From a checkpoint of a small encoder-decoder audio transcriber.
Model: 9.07M parameters, encoder norm layernorm, encoder activation relu, encoder num experts 4, encoder layers 6, encoder width 256, decoder width 256, decoder layers 6, decoder norm layernorm, decoder activation gelu.
Training: soap at rate 0.0014, 6000 steps, batches of 64.
Data: trained on read English sentences (LibriTTS-R), 15625 training examples, 24.6 epochs.
Rows from expert 1 of block 3 of the audio encoder, named by matrix and row number. Rows with one number belong to one neuron. Each number is 50 + 12 x the weight over its row's rms, rounded and kept within 0 to 99. All counts start at 0. After the name is the row's rms in percent of the matrix's.
# up: expert up (encoder.blocks.3.mlp.up, 4x128x256), inputs 0-127
# down: expert down (encoder.blocks.3.mlp.down, 4x256x128, transposed), outputs 0-127
up.0 099:59 32 43 38 49 40 57 69 68 29 54 40 47 67 34 40 46 61 44 49 64 56 37 41 62 65 46 50 61 68 58 46 50 28 44 60 39 53 42 58 40 60 34 47 44 39 50 62 53 38 55 57 65 39 52 49 45 56 54 50 34 76 50 71 70 46 84 36 33 47 53 39 44 57 33 39 42 61 36 34 47 48 80 59 69 21 68 49 51 51 57 59 40 49 44 68 61 53 49 53 55 43 77 39 37 54 65 27 47 49 46 27 46 39 40 52 30 37 65 48 37 50 62 54 52 61 54 25
up.1 098:70 46 58 55 69 74 41 48 40 55 53 63 36 51 51 61 65 45 47 35 32 49 75 44 50 55 58 41 66 33 61 37 51 33 56 30 45 58 51 36 43 39 54 36 61 45 52 57 36 59 67 43 63 47 57 70 40 49 61 37 60 79 54 54 73 67 41 50 24 70 41 23 45 50 48 36 80 35 41 73 39 50 53 46 45 49 47 58 63 26 48 42 38 48 45 50 40 46 31 38 48 53 53 46 41 44 52 60 48 70 51 56 38 36 62 45 53 48 54 50 45 46 59 57 57 80 49 38
up.2 142:23 49 52 63 46 66 24 43 44 73 45 35 64 53 49 45 65 43 66 39 61 45 58 70 31 59 49 61 63 40 43 52 41 45 55 70 45 54 51 48 32 45 35 31 48 64 31 52 58 36 49 51 64 53 60 41 41 65 60 40 37 79 55 38 48 57 22 35 48 60 47 35 51 48 41 47 38 44 58 64 39 34 52 50 69 50 43 61 49 41 49 47 57 62 48 51 37 39 57 84 54 55 29 65 23 89 41 54 44 20 70 67 49 44 61 46 36 49 61 45 63 66 42 58 30 57 66 38
up.3 096:47 49 58 24 65 44 59 34 48 24 34 46 42 50 56 43 66 23 35 55 43 44 57 46 61 49 30 58 54 49 30 35 44 42 62 63 55 57 57 47 59 64 56 41 50 73 41 45 47 59 71 42 46 42 37 31 66 59 52 37 55 58 57 83 64 56 79 75 45 39 45 40 48 47 49 66 49 67 47 38 30 51 53 33 53 40 65 58 65 37 50 77 51 49 38 46 71 54 55 61 53 54 58 37 62 34 50 50 56 88 38 51 43 66 42 52 56 40 50 50 45 55 44 45 41 72 45 59
up.4 101:42 58 47 39 61 44 36 60 50 56 60 38 45 70 40 48 39 58 49 77 40 34 34 43 60 37 58 48 62 53 49 58 49 66 63 66 32 38 68 38 44 46 38 32 44 61 53 29 39 42 38 53 35 53 33 63 39 27 46 47 37 46 45 47 95 89 52 46 65 47 52 76 40 59 57 67 56 50 43 52 18 48 52 63 42 53 45 71 55 63 71 44 58 61 66 61 36 42 55 81 39 57 55 47 60 44 59 26 49 39 58 58 46 54 65 36 46 42 39 48 36 39 42 57 43 50 59 54
up.5 107:37 62 43 33 52 62 46 46 53 49 48 65 57 48 49 55 84 91 74 49 51 38 57 46 40 34 69 61 37 32 43 64 46 63 77 70 72 56 33 58 43 21 47 32 58 92 45 40 68 57 24 64 47 43 54 61 42 26 55 40 45 58 38 26 37 49 37 40 77 40 31 54 43 65 41 40 46 46 39 57 79 66 50 54 49 52 58 59 35 57 45 37 42 47 33 54 52 42 48 56 41 48 41 56 41 45 39 39 39 55 56 39 47 27 46 40 47 45 37 57 32 81 48 62 51 58 51 36
up.6 096:47 70 30 42 41 43 51 59 57 45 56 38 31 53 34 43 57 53 77 63 45 26 30 58 32 62 67 57 32 31 57 66 57 53 41 49 63 56 46 44 39 40 62 34 61 46 58 51 48 78 21 67 54 59 43 56 48 44 41 52 71 38 38 54 17 60 44 58 45 46 64 67 59 30 72 68 40 57 32 35 46 47 62 40 53 41 60 49 59 43 54 56 36 34 55 60 69 32 60 50 64 57 41 64 41 52 69 59 43 46 68 49 56 52 41 46 49 66 43 53 42 41 51 51 44 44 45 58
up.7 083:43 60 39 76 42 46 31 65 46 64 39 37 53 65 52 42 48 43 45 62 49 44 27 32 59 43 42 48 51 59 51 52 42 38 39 62 50 54 59 34 13 42 36 56 31 52 49 79 49 32 39 51 43 42 52 54 62 68 36 43 50 45 51 56 21 47 58 54 53 44 38 31 40 57 69 54 56 45 41 60 34 59 51 77 63 42 36 36 43 51 59 55 38 60 62 55 45 62 47 75 48 47 62 60 44 52 26 44 47 58 63 52 56 59 80 68 49 56 30 41 33 14 45 58 76 42 58 93
up.8 103:47 43 45 67 49 58 52 58 67 41 50 40 37 46 51 54 43 32 62 37 61 48 50 66 46 49 47 45 60 78 58 48 37 34 41 50 59 44 33 41 38 42 47 47 57 29 34 81 29 50 51 48 57 54 52 54 68 68 59 63 59 21 43 46 34 52 34 47 50 46 39 44 64 44 41 69 55 67 72 35 84 62 53 63 45 63 46 53 27 43 41 58 46 22 18 49 44 37 47 35 52 38 57 46 45 60 74 45 61 53 24 38 49 67 53 60 62 41 52 59 43 39 70 27 56 51 43 53
up.9 096:35 44 41 58 55 55 55 61 62 52 43 60 48 55 44 60 50 53 44 47 37 45 47 33 60 39 09 50 47 50 38 55 46 43 44 64 65 47 34 50 57 54 54 63 19 73 65 75 57 40 45 43 23 26 52 40 50 49 33 55 59 59 46 19 49 39 63 40 44 60 56 66 48 60 53 43 57 37 56 55 53 83 47 32 62 68 39 28 16 55 40 30 60 68 61 39 66 51 40 50 40 57 60 59 36 68 38 55 38 59 55 64 43 60 38 58 47 51 33 41 45 50 41 42 61 37 50 07
up.10 091:41 39 60 41 42 61 49 45 54 52 49 53 39 56 31 67 55 49 47 68 66 42 52 36 65 56 51 50 33 73 40 35 34 42 59 81 70 49 34 51 59 43 47 41 38 67 45 55 36 61 56 58 59 77 59 61 54 71 40 56 64 45 67 40 61 64 48 46 68 40 48 41 59 34 65 62 74 37 72 57 61 40 77 46 72 44 30 51 53 53 48 40 44 39 40 43 62 51 44 56 56 38 38 48 16 60 45 61 53 52 60 65 50 60 28 57 61 55 56 63 55 72 50 65 45 38 65 37
up.11 097:52 25 42 29 50 53 48 52 58 50 50 49 58 46 49 40 49 25 41 38 58 56 14 51 35 45 39 52 58 59 74 59 51 67 51 28 61 45 57 49 46 66 59 42 46 28 54 47 46 68 81 64 79 36 37 44 46 50 68 54 41 61 68 61 25 42 50 57 49 60 56 16 42 25 59 59 59 44 53 49 60 46 63 54 51 42 78 71 63 49 47 56 54 54 18 52 77 55 50 56 43 45 47 67 45 39 22 35 50 71 38 45 51 53 71 45 53 51 55 62 50 31 41 44 62 56 53 62
down.0 106:60 70 49 25 29 37 51 47 30 49 55 46 57 52 29 54 56 55 43 43 55 60 55 42 67 59 60 37 54 28 45 53 58 43 63 61 42 45 64 68 44 47 53 23 31 51 41 48 55 26 46 71 35 28 54 39 72 22 53 36 56 45 44 47 58 46 59 58 56 46 59 52 40 75 60 38 52 45 25 54 38 57 63 56 60 55 57 43 23 62 65 57 48 52 53 55 48 36 67 68 44 56 58 36 33 54 69 51 38 26 38 61 63 54 48 50 64 50 65 54 68 36 45 60 35 69 52 52
down.1 104:52 47 59 53 51 78 37 49 64 61 62 61 32 45 52 56 53 50 36 17 45 69 39 69 41 37 42 33 47 62 76 62 37 44 49 35 52 55 32 46 63 46 46 64 53 25 47 41 33 57 56 63 48 68 62 54 51 46 46 49 41 58 33 35 24 56 54 40 46 60 42 79 57 67 32 56 51 42 52 51 56 36 43 46 54 50 67 43 55 38 53 38 67 59 38 43 48 39 54 30 48 69 46 47 66 39 43 54 63 45 64 63 55 42 54 56 46 40 40 62 56 54 40 39 56 42 66 41
down.2 143:74 44 52 40 35 44 66 43 45 62 39 32 53 49 50 70 59 57 74 40 69 58 62 44 64 47 26 51 37 38 55 55 43 49 59 63 69 59 45 43 52 39 54 38 59 36 59 56 17 44 52 41 24 42 71 58 45 66 55 32 59 39 40 48 52 51 44 41 47 50 55 48 50 43 77 51 43 43 46 43 49 55 62 43 62 55 52 59 57 42 65 28 69 73 40 57 37 49 46 67 51 42 54 44 49 92 44 52 48 43 56 70 52 46 54 58 37 55 57 49 53 71 49 33 34 51 36 40
down.3 098:52 73 60 57 50 50 42 42 51 60 64 67 61 59 54 60 70 37 61 36 81 48 42 39 74 52 66 45 41 54 51 62 36 51 46 36 52 87 26 56 36 66 50 65 45 66 40 38 46 62 71 35 41 48 45 70 60 55 26 58 32 56 58 35 44 61 44 44 41 58 43 36 46 65 25 53 56 50 60 48 60 44 39 28 54 80 77 44 65 43 59 45 62 36 65 44 34 43 44 50 42 44 55 58 43 68 26 39 40 60 37 63 52 51 19 58 48 64 61 51 58 55 65 48 66 25 45 38
down.4 093:49 39 71 66 49 47 34 55 61 57 52 43 70 49 41 51 42 51 52 54 43 16 55 48 58 41 71 37 59 56 54 37 41 34 32 46 42 46 46 40 71 41 52 44 52 45 47 57 55 68 44 58 42 50 38 43 48 31 33 40 21 51 59 56 63 48 37 34 31 46 44 46 56 60 44 62 51 59 58 41 54 49 50 42 70 57 30 55 59 56 56 21 54 48 58 51 46 64 48 47 61 60 47 54 50 45 37 48 34 65 61 61 65 33 41 17 56 47 40 36 42 74 36 47 38 51 62 57
down.5 103:65 74 59 30 39 59 39 56 51 58 32 66 49 44 76 47 38 42 28 48 36 53 42 53 64 32 51 40 54 47 50 48 44 21 46 58 35 37 80 36 58 66 55 66 47 53 56 25 29 28 65 44 71 32 34 41 57 47 54 45 54 45 38 51 52 54 44 53 55 62 67 44 56 59 43 61 51 59 60 51 66 62 53 34 70 60 37 55 52 28 62 46 62 64 61 46 44 65 47 66 53 43 49 59 51 52 26 27 48 56 45 57 44 65 51 53 49 35 43 38 82 68 40 52 38 39 57 63
down.6 102:58 66 34 38 42 38 47 54 46 45 53 60 17 56 51 38 51 58 48 64 47 63 62 44 54 59 40 31 47 25 51 53 38 43 43 48 42 53 49 60 48 53 57 72 34 69 55 59 37 62 54 64 55 60 55 46 57 54 48 72 58 25 41 49 65 69 59 34 51 42 43 52 48 66 47 26 48 57 30 52 50 44 50 50 68 48 43 54 38 43 72 61 62 57 46 43 55 29 73 57 27 36 68 42 42 67 53 38 39 37 53 44 60 31 41 39 37 54 55 35 65 47 46 56 50 62 64 71
down.7 090:47 56 39 62 50 40 74 68 32 54 68 73 54 57 60 29 32 41 52 40 78 46 61 41 35 37 52 36 55 63 45 42 62 55 44 42 47 50 37 32 44 43 59 37 45 73 51 54 64 57 62 61 47 54 48 36 63 35 49 57 56 59 47 54 47 55 55 60 55 65 44 41 52 47 29 62 52 55 71 34 58 26 49 56 44 55 32 87 59 53 46 49 41 60 63 14 38 48 14 56 54 59 54 60 41 47 24 55 47 58 42 61 46 45 45 40 37 21 49 49 23 47 48 68 40 51 61 49
down.8 096:57 44 49 65 56 36 68 50 49 68 63 37 23 51 52 60 49 54 78 62 44 55 27 51 42 62 60 32 68 64 34 49 54 62 41 44 58 33 40 49 57 45 35 58 62 62 45 53 58 56 26 76 59 50 52 42 26 33 50 51 66 41 52 60 68 66 55 46 55 51 33 57 44 47 42 62 61 58 62 53 40 54 53 38 60 51 33 65 60 45 26 46 59 61 53 53 30 55 62 53 48 42 52 50 33 52 56 42 58 71 68 51 61 40 53 41 52 53 36 36 49 42 46 32 41 53 28 59
down.9 098:40 51 43 50 52 43 46 72 54 56 51 51 60 39 59 63 42 44 47 46 66 71 63 48 56 52 76 39 43 51 48 49 71 53 48 42 28 43 28 63 42 39 46 49 62 60 45 37 61 42 42 49 63 71 56 60 41 41 41 68 59 67 45 60 37 63 63 25 25 50 68 44 63 62 37 72 32 69 38 45 57 58 54 36 43 34 50 56 35 44 63 67 46 22 41 52 55 25 39 36 54 35 46 35 56 27 49 43 48 65 52 44 39 42 60 47 44 60 32 42 50 28 54 47 50 44 42 69
down.10 085:33 57 65 48 59 64 38 45 62 37 62 47 52 57 54 59 51 42 65 56 27 45 32 48 42 46 57 58 35 37 36 51 52 46 43 29 57 59 46 64 39 61 37 58 43 37 53 50 52 57 42 64 48 53 54 51 56 46 32 51 57 67 41 33 44 41 59 52 47 72 46 59 56 55 40 47 16 52 46 70 47 48 42 54 24 48 15 47 46 48 36 55 44 36 59 55 65 42 57 09 32 40 57 53 73 40 41 48 69 55 48 40 39 24 47 36 81 60 45 56 52 32 39 46 34 62 46 47
down.11 105:49 35 62 39 48 54 43 44 42 33 40 42 63 71 63 50 67 55 61 24 57 25 54 45 50 51 55 31 42 26 67 33 48 56 61 52 40 50 40 30 39 37 62 42 60 48 33 34 56 59 57 35 49 60 40 36 50 21 55 40 33 49 43 51 64 70 43 32 16 39 70 61 66 42 58 59 52 49 28 51 45 61 56 63 45 60 39 67 51 67 73 52 46 52 32 66 29 58 59 36 44 75 55 49 34 45 32 46 42 35 72 44 41 38 36 29 29 53 47 47 40 73 63 27 47 56 40 40