Weights of a small encoder-decoder audio transcriber: encoder norm layernorm, encoder layers 6.
Rows from block 2 of the audio encoder of a small encoder-decoder audio transcriber, named by matrix and row number. Rows with one number belong to one neuron. Each number is 500 + 25 x the weight over its row's rms, rounded and kept within 0 to 999. All counts start at 0. Numbers have three digits each.
Before each neuron's rows are labels from the 100 clips, of 14976, where the neuron reaches its highest value: "top examples" is what is common among them; "loudest band" is the band of the loudest frequency at the time of the peak. Only what is clearly more common there than usual is listed. The data: read English sentences (LibriTTS-R).
# fc1: MLP up (encoder.blocks.2.mlp.fc1.weight, 1024x256), inputs 185-221
# fc2: MLP down (encoder.blocks.2.mlp.fc2.weight, 256x1024, transposed), outputs 185-221

top examples: voice: female
loudest band: 250 to 500 Hz
fc1.767:452461468497463523561476481479496497500471487458528469466515536477507521503508502528475469495490477529517460497
fc2.767:497513491450474491529500531494551508458489512476501507535546510530471521488499494508486461507514498518508541519

top examples: voice: female
loudest band: 250 to 500 Hz
fc1.763:499500468482481472471490458489536497491490507524484469545537509517502481465484514528468464450494481532475528519
fc2.763:495500506496488509498488520509500473486502511497474461485505433560547499492533495531494437530513501486507512465

top examples: voice: female
loudest band: 250 to 500 Hz
fc1.34:493517496522453484489516494479497526482499529470484446466475508484467483471516516438526541511468529470491518522
fc2.34:467477480493511463481489461530479554511499485533502465494505525527492531477490492483486494460544497485496443489

top examples: voice: female
loudest band: 500 to 1000 Hz
fc1.118:552503503488517492495494481517549474499491520468505462510515509487502473475526509484491541509484464512515500519
fc2.118:526465473469439507523525481492541525540505528508502478467520548480497515513507532495510507553512509461498459493

top examples: voice: male
loudest band: 250 to 500 Hz; 500 to 1000 Hz
fc1.57:506516508554413495453488505489520492519521468528482477510502519509458523514520464479509497506491526468514483512
fc2.57:474531500494469522521513509475526528489500516514512528525501498491445500521508518524505502490509508513474477509

top examples: voice: male
loudest band: 250 to 500 Hz
fc1.249:441537498550489469538492505519461564477481496477516489508445512476496491507549483495509511518489491508471535510
fc2.249:506494491483513495526468496508525511407504504504481474507550505481506478494500540480479525468522428478504509483

top examples: voice: female; the word "be"
loudest band: 250 to 500 Hz
fc1.718:468461518500510509517468466480467548504501478508506468519529493498445491498504458498524490488489514518504504498
fc2.718:486472511512470501525517492523490486519513497530505489489500506519540490526512457492477491491515484504530469506

top examples: voice: male
loudest band: 250 to 500 Hz
fc1.426:531487499489529522533482503488494501512497497491447518460499511507492491492473504469548515505506492488506507447
fc2.426:489475480511520527487508476495498485511506503471526502459518527493469485529500492527496458491467525495523515447

top examples: voice: male
loudest band: 500 to 1000 Hz
fc1.660:466451498441492478499506492514499481500482520500513431499538504507509517530535458541483533537500476511520553487
fc2.660:498467494466441504502472481529524493501487512455557497492541480493507471505470551505529488502490568480525480492

top examples: voice: female; the word "was"
loudest band: 250 to 500 Hz
fc1.13:534469531491553489521546455486501490536523505473452551493511535505543473505538560510508477513499485493539500507
fc2.13:509496499570479546443486522489450497538481495524487494481468505504470490463431474464472481520517518493495481503

top examples: voice: female
loudest band: 250 to 500 Hz
fc1.493:460474514492504526498527457526484499488544503466518485496534491477518502491458481523516509466493495482496496464
fc2.493:538486503503494506487502490507511503490482511505518503504533503495498476452509457504491516496476522538482536500

top examples: voice: male; the word "the"
loudest band: 250 to 500 Hz
fc1.416:456445482470510495469483498515443486541510467495498470501460492524492504553490441498493504469514535507471491487
fc2.416:492482491499514479475509499555487516453491498498543520463498485521534430478497539497457548496477457468499511505

top examples: voice: female
loudest band: 250 to 500 Hz; 500 to 1000 Hz
fc1.260:505521488491520540500517449505501490559529502447506458487501494523484468531514486512500513436486507462532479514
fc2.260:493524465516477563487483529472463511519507502499479444484514514478488502487538475482486490545514561504476471522

top examples: voice: female
loudest band: 250 to 500 Hz; 500 to 1000 Hz
fc1.706:501475551509474490497496511499521534478490539498482504506523519511522525525497560509522479481517483494506470492
fc2.706:488463456510540489513465497526512494464510483481502480515561525552463545519484488465495472469501495498546525520

top examples: voice: female
loudest band: 250 to 500 Hz
fc1.638:526475488485553504503490472472476512527511525487508478484473516497488563495469498538478480539494528467508481544
fc2.638:506483571477489500491481541509494517500504487467511506494499485520479512491470521506502513531476487523513531469

top examples: voice: female
loudest band: 500 to 1000 Hz
fc1.74:513515516487467492510513503472505499517507517449486518493529519472502476498461439503528536487470513530536502476
fc2.74:501522490471543517469528463477485462519495495471495485500493510497463486511541458494518505523499481478469452480

top examples: voice: female
loudest band: 500 to 1000 Hz
fc1.296:479496457488484517506495429520519512500514459452462474497521543539562553508512493536536480434507486460517525475
fc2.296:485534499495464532490486508461553457416508493490462521499486506470500502500479521508519416518549510510505496494

top examples: voice: female; the word "and"
loudest band: 1000 to 2000 Hz
fc1.89:479516553507443509515520484489460494487468527454523484498479514480478498518495470538483564479490512527507459463
fc2.89:499490503511495479502537486515476534507511516463519509505544488493463512490506505518519514503515498527512483518

top examples: voice: female
loudest band: 250 to 500 Hz
fc1.548:524478493496527533461490501465475487483506479512469486491534531509459443513498472461517540461502516467524490512
fc2.548:499491490518447544478495503527509483558488502511488528470504533521505515500509506472471458508526479487515470511

top examples: voice: male
loudest band: 1000 to 2000 Hz; 2000 to 4000 Hz
fc1.766:503521509488485486465476524473501526520536509497460558520474499490479475482488485569488464495484512516483508543
fc2.766:523533506534561507468490481491516565431506505470499463479515486503471500470473540489484490481520518464437507521

top examples: voice: male
loudest band: 250 to 500 Hz
fc1.512:460510479470511529541513480501498511520527472466504503465534494531496533494463512513478475486516525514452526485
fc2.512:486457572465485493500481494481515505464502497503482489528484483533531530505510472500494506491461466504551523495

top examples: voice: female; the word "we"
loudest band: 250 to 500 Hz
fc1.6:482485528520492482468581472475479472579548504481521494466554513461490488539499506522520520485488478468526489493
fc2.6:528510507534513557505524545520494508523492502506477473444522495507445483503495469535468500513532484513529473539

top examples: voice: female
loudest band: 500 to 1000 Hz; 250 to 500 Hz
fc1.668:519482522499543516491487479497501479482509444491463520524481495493488516494522514507474508505485513488557496472
fc2.668:498498488486496479460515497523508465545512527511544504508528437528442494467503481477522494521480521509487522449

top examples: voice: male
loudest band: 250 to 500 Hz
fc1.629:500492514499461501526517502516533497503504503469452494493478535502450498490528484491521507513455517533503484533
fc2.629:485507524528505472520481487506523505534495505553498523529479473456484534522575424521532524503513475489516546520

top examples: voice: male
loudest band: 1000 to 2000 Hz
fc1.305:460564512481512450519522544489524503479501506488496527513492508483490488478482479528517477467496489541485516555
fc2.305:499498545485516517472454517507484563456502498494465505479499516493468529509481513482475469488525487487502501523

top examples: voice: female
loudest band: 500 to 1000 Hz
fc1.539:506476459497505494509532517490539476491510492500485528514505537520525531496496483501519457457514498488510468479
fc2.539:490540540489487462510474501486543457497508498482513463512476504480542499513526500459537466509537482502509543508

top examples: voice: female
loudest band: 250 to 500 Hz
fc1.663:509489527483493533498518458505508510456497536532484489505525477526432495456483540531507482463500473462533478524
fc2.663:500461467457538522464506479516516512510500505515492503486509477505503519461529498518476520491535470468477502521

top examples: voice: female
loudest band: 1000 to 2000 Hz
fc1.223:515498503508509511488520526495502505468478481493522518524489502493461571453540451494547544470467523523530524505
fc2.223:525504523447591454519499530477526512480495501523514503522520483496503504490495495541524521475477554527529467522

top examples: voice: male; the word "you"
loudest band: 250 to 500 Hz
fc1.318:490527512464496517534528508505512524498475508545494477474468489499474553461530480494463519511546514497500502527
fc2.318:505513505470480472468504497491523560471508497475514481478468481490481464488466503512480480461443487479513534488

top examples: voice: female
loudest band: 1000 to 2000 Hz
fc1.48:484531531502521513475518517520467514480521481497524523525486496482507510500526489477480463462514507511471500475
fc2.48:507514516494526468513515502484485499485523499458450476496507443512486484480452494518517497489492532522551529448

top examples: voice: female
loudest band: 500 to 1000 Hz
fc1.71:492518502503519543472555479471502503471446499469474504511523515470472487511530474505517505466486514574521487498
fc2.71:496449527513522487511491470474481510503491497485518481492501518491477513504501469528498485497522504455484492492

top examples: voice: female
loudest band: 1000 to 2000 Hz
fc1.465:504497503513521509494544504486493506454452546463514490523491468432475534486538485460525520456492509539529511523
fc2.465:512511539512542453490508486490523507508500503507534498519495499480481517475490453519553513477483515531496478508

top examples: voice: female; the word "me"
loudest band: 250 to 500 Hz
fc1.589:505479487517489510449459497492481497526495514500485508499519515496506471481523503515500491521430499481520530494
fc2.589:522478514536460517493535548509477533519483487471486506496523472504459495525513525521507508513545502496542472552

top examples: voice: female
loudest band: 250 to 500 Hz
fc1.561:513474500513523499492484503511504510497453556484504505483452491490495456515453521511518523520516509463473505536
fc2.561:492498508493474526508505562494522525512508518521520492506469522489484507497500489484472508524524513485489491547

top examples: voice: female
loudest band: 500 to 1000 Hz
fc1.651:539496505519479460511493513507504449489475553461522485558491473487511528503470483465500527493459522528523451546
fc2.651:532475540428519512493536468453527489517504489501487472480525485481495518550476549483557500535476516501518499516

top examples: voice: male
loudest band: 250 to 500 Hz
fc1.392:499497515536515487501477501505483517530487514519488510492507474515514537553470488488520486526492471483478546462
fc2.392:483471488479509475508438546485507476472506496521533520527514494505496507500521509480483533483494556504507480538

top examples: voice: female
loudest band: 2000 to 4000 Hz
fc1.736:471506483518507481574523509476523479532476514495454484474524488511521483490455499488520458484521496504435480526
fc2.736:464536412546475507490479481522527523471513501510463499494440500507465498488480553496484457505477519510520558523

top examples: voice: male
loudest band: 1000 to 2000 Hz
fc1.721:501465503469535445498460523498467464535494519518502559482470502495478503489479470513505501528480485474515539503
fc2.721:483513474537529532479509496496503501439500519479497496493512492493462480517501561521480501486518501479462477490

top examples: voice: female
loudest band: 250 to 500 Hz
fc1.295:481468520508518469508480529474519508482509491474497499479472447507507491478517498507512582524484540498596485512
fc2.295:479465504451534505486537504483512503507491501464502534512545496520468533535492493499554494511450542523501514503

top examples: voice: male
loudest band: 250 to 500 Hz
fc1.510:489469503470512473489475558506485532474528509473482540504526529441480481534505468484535495518504432474533489511
fc2.510:483518471523456514480507470518544478498492517502486489468500501529503493500474465482432517517532519458482500475

top examples: voice: male; the word "the"
loudest band: 250 to 500 Hz
fc1.45:516518526519468476492521478531481503511524502473525508499506538499476522516515504539470512486451534570474521491
fc2.45:492489533484485495479537489507522530540500475501485552499519502457527539527516431472521519507535485525497474509

top examples: voice: male
loudest band: 250 to 500 Hz
fc1.215:525482526541505499483499500484547521515502467494479483495489493515472516546522489526519493491467519518474516510
fc2.215:508506519484456521493547468495495534530508519507540498461534515497525499488571472481494509461547497478470482546

top examples: voice: female; the word "he"
loudest band: 2000 to 4000 Hz
fc1.63:541484507523475491484491487487475547465501519503534508514492495500513568464527456484501486476453476565486509542
fc2.63:468528548449478489517504490511514508458489536503472499493543516533466503473490473511522489471485475486492531498

top examples: voice: female
loudest band: 1000 to 2000 Hz
fc1.169:531470540483543490512479500468518456495539478543503534538520464513506508545497508531453474462475554512476449497
fc2.169:515502471480568491467504498484490505498508491502505487533517476538511505523454468481525515466494454507513564520

top examples: voice: female
loudest band: 250 to 500 Hz
fc1.23:479488508520463505556491489496518498496483472526464500496487491471540533484498474527509547547466521506496520486
fc2.23:503515438457557502517518544502492466492463506500500503546549471501524498479528480496490549499488547528509481511

top examples: voice: male
loudest band: 1000 to 2000 Hz
fc1.700:491494470518513476507455504510477532501491482532505517484495474499534506562515541536508469501508513540514487504
fc2.700:527472486543488499474510498570535484530522507530502511500525534476492488481481500460446517480453510505500468507

top examples: voice: male
loudest band: 250 to 500 Hz
fc1.511:529528452490489489539514452476484528540492491541496535509528538518499503476516490536535500524500470503518500508
fc2.511:494470494519491523506491529465547518460515501512476533478515524501508506488517509535469526527511507515488456506

top examples: voice: female
loudest band: 250 to 500 Hz
fc1.611:518506496539493512500499455488514544482499515546475519490471485469504495519495497481481498487481497495464486500
fc2.611:501467512504520499509493511515495517456477497462508496445451502466456536472525465497534513509498503503473519454

top examples: voice: female
loudest band: 250 to 500 Hz
fc1.749:471491440518490526543493488500521463507498498487484459490497465511523528504488512535522487491500516499535543478
fc2.749:475509470476528494491457514465523487460495486522486496519503521488476509465557441547539443502528556490548500465

top examples: voice: female
loudest band: 500 to 1000 Hz
fc1.95:539493453515505466554515473506470540501490530519538504474487467549459465480498545490523507525514522502451498480
fc2.95:513519524458510519474511433495508513500514515511457514513486481496510490461492495503473496492466476497527541514

top examples: voice: male
loudest band: 250 to 500 Hz
fc1.22:486492474483507534531510487491448552440528510513517500478509500508477500491500536564546477548481514545501538489
fc2.22:493481482543573538471553474461470490516506483495517499517473515469543506516458536511485471543442462487509478472

top examples: voice: female
loudest band: 250 to 500 Hz
fc1.546:525464523531522521480495467478464479541530517497513494511506450535503512529462527511484458496515510514489482507
fc2.546:478554514509504468503522495523523494503513488490448482453503454487545520517505464474483498516453496513548522516

top examples: voice: female
loudest band: 250 to 500 Hz
fc1.146:512522512513456464468481458475503499469518468479513483480467487499477540487479536479512494543523487499481495489
fc2.146:520554499497474493542468427506494503494495491513483478508483516465537484528491518523464565499478495478510521459

top examples: voice: male
loudest band: 250 to 500 Hz
fc1.608:524500502527469519480438479504498510516473508503521531520459504456521495547504515490502499502477529494508531464
fc2.608:503484480481493526467503471508532515531513478537502480454515498455465476500461533488479496484507517466486491513

top examples: voice: male
loudest band: 250 to 500 Hz
fc1.225:511468474481473521482472513494485492494444514528477482507443516512500500520523551516498501526540535482504493519
fc2.225:474554496509517484495491497530498483463502492513531508486529487520482534489499527472462471478562542463478506537

top examples: voice: male
loudest band: 500 to 1000 Hz
fc1.205:548506472490456513516495524475467513488517513499505464528506521503486490519507470496496471502530484507511500478
fc2.205:501554486490509469485565526509510476557508501505460473492492486496458497500511496523518496492458502502512475512

top examples: voice: female
loudest band: 1000 to 2000 Hz
fc1.553:502481531505487510522511478490514466473484481451512460505492456507473536490518489453492497485491512541533491511
fc2.553:492487514483546454496522520491509518525503487484492511506489519501514536550475491514530495512462558523494511525

top examples: voice: male; the word "is"
loudest band: 250 to 500 Hz
fc1.615:496534494514491535534487513521544489481543531523490498492479532447521532521538482511504535493517538506519493473
fc2.615:511478504513501524507497515459489476568503502518516498492479484534465481457494477497513526507493509508552503542

top examples: voice: female
loudest band: 500 to 1000 Hz
fc1.284:484529545494514485516473512459474491482459492469482480500525535467510493523540460475469469508471517541500498483
fc2.284:502494486505514502504498538505516463519482481544503473489490510495467487528508513508498462532515490485545525502

top examples: voice: female
loudest band: 4000 to 8000 Hz
fc1.262:523485515501537489500508507513510490484500515502468503485507512516512566511445522525490506505467522519496538493
fc2.262:493524415523488509495480523522486477486492498505470491476510489461456527480539511516471476435546446530456529557

top examples: voice: female; the word "you"
loudest band: 250 to 500 Hz
fc1.105:537476440457482500539489520472482513502442515467522546541497491488541506547478497524485477503464507560489527521
fc2.105:523489486503509470463502517517510535559508498459480494487440512473496496515487493536497499480524458484470510522

top examples: voice: female
loudest band: 250 to 500 Hz
fc1.163:494493505486543513542440477523502451442477497510497500486493506507454511495544526505517480501525519496525476487
fc2.163:497464527500495509502505496500477475523508523483535536521471470515505516495496470502491527471490502529497490561

top examples: voice: male
loudest band: 500 to 1000 Hz
fc1.526:488513475486487464547529456519506434515467521483512527484554525525557497491553512523476499499512486545476519497
fc2.526:474495537495512508515477491480515455462500484486478538486558488485515494511496529481520464509535560473516509513

top examples: voice: female
loudest band: 500 to 1000 Hz
fc1.468:536502493499524526514493466454476507497522499478513492473539495495547491525496473506481502515487498526497448504
fc2.468:500496483458462514481515506515479447508481512495512509520526517496516522508490519489462510544505515501519534473

top examples: voice: male
loudest band: 250 to 500 Hz
fc1.408:477506467484449463503527514525509522480514495502518497507497514503495484500506518496495478483527486498495434501
fc2.408:501531489506469472513514531489511469498503504500470562512526494488533533485575441494488466546504475516527529539

top examples: voice: male
loudest band: 1000 to 2000 Hz
fc1.541:511527482495487513501489484522510491470539529521495507520507490534467486494505503520511492498453451491501523508
fc2.541:506484492469538516480495495445524472505481496491514523491511491527509503482535503511488507467541512521479517489

top examples: voice: male
loudest band: 250 to 500 Hz
fc1.413:462474526483498488536535466514498458509498505514496508499482517502475510472503504524504451517544506482505513526
fc2.413:499541506495500491506500495465536494531502500534538528524521479509472492532496507467519500521414511515499478500

top examples: voice: female
loudest band: 250 to 500 Hz
fc1.270:485502499509502556531493497486508540518464497455567505509501463513504544479476495518506493488490500529478526524
fc2.270:510476543492495486515459476519489504451493522498458498545496470526472492502479532534501496513493518489533526466

top examples: voice: male
loudest band: 2000 to 4000 Hz
fc1.422:542489523547513465547470483484510545483504512525537495478507535515449516500494525504506500531524529500480498469
fc2.422:501476476524520528465492484543470478509496482483471495532485513505530499559454500492485482471489405530471527524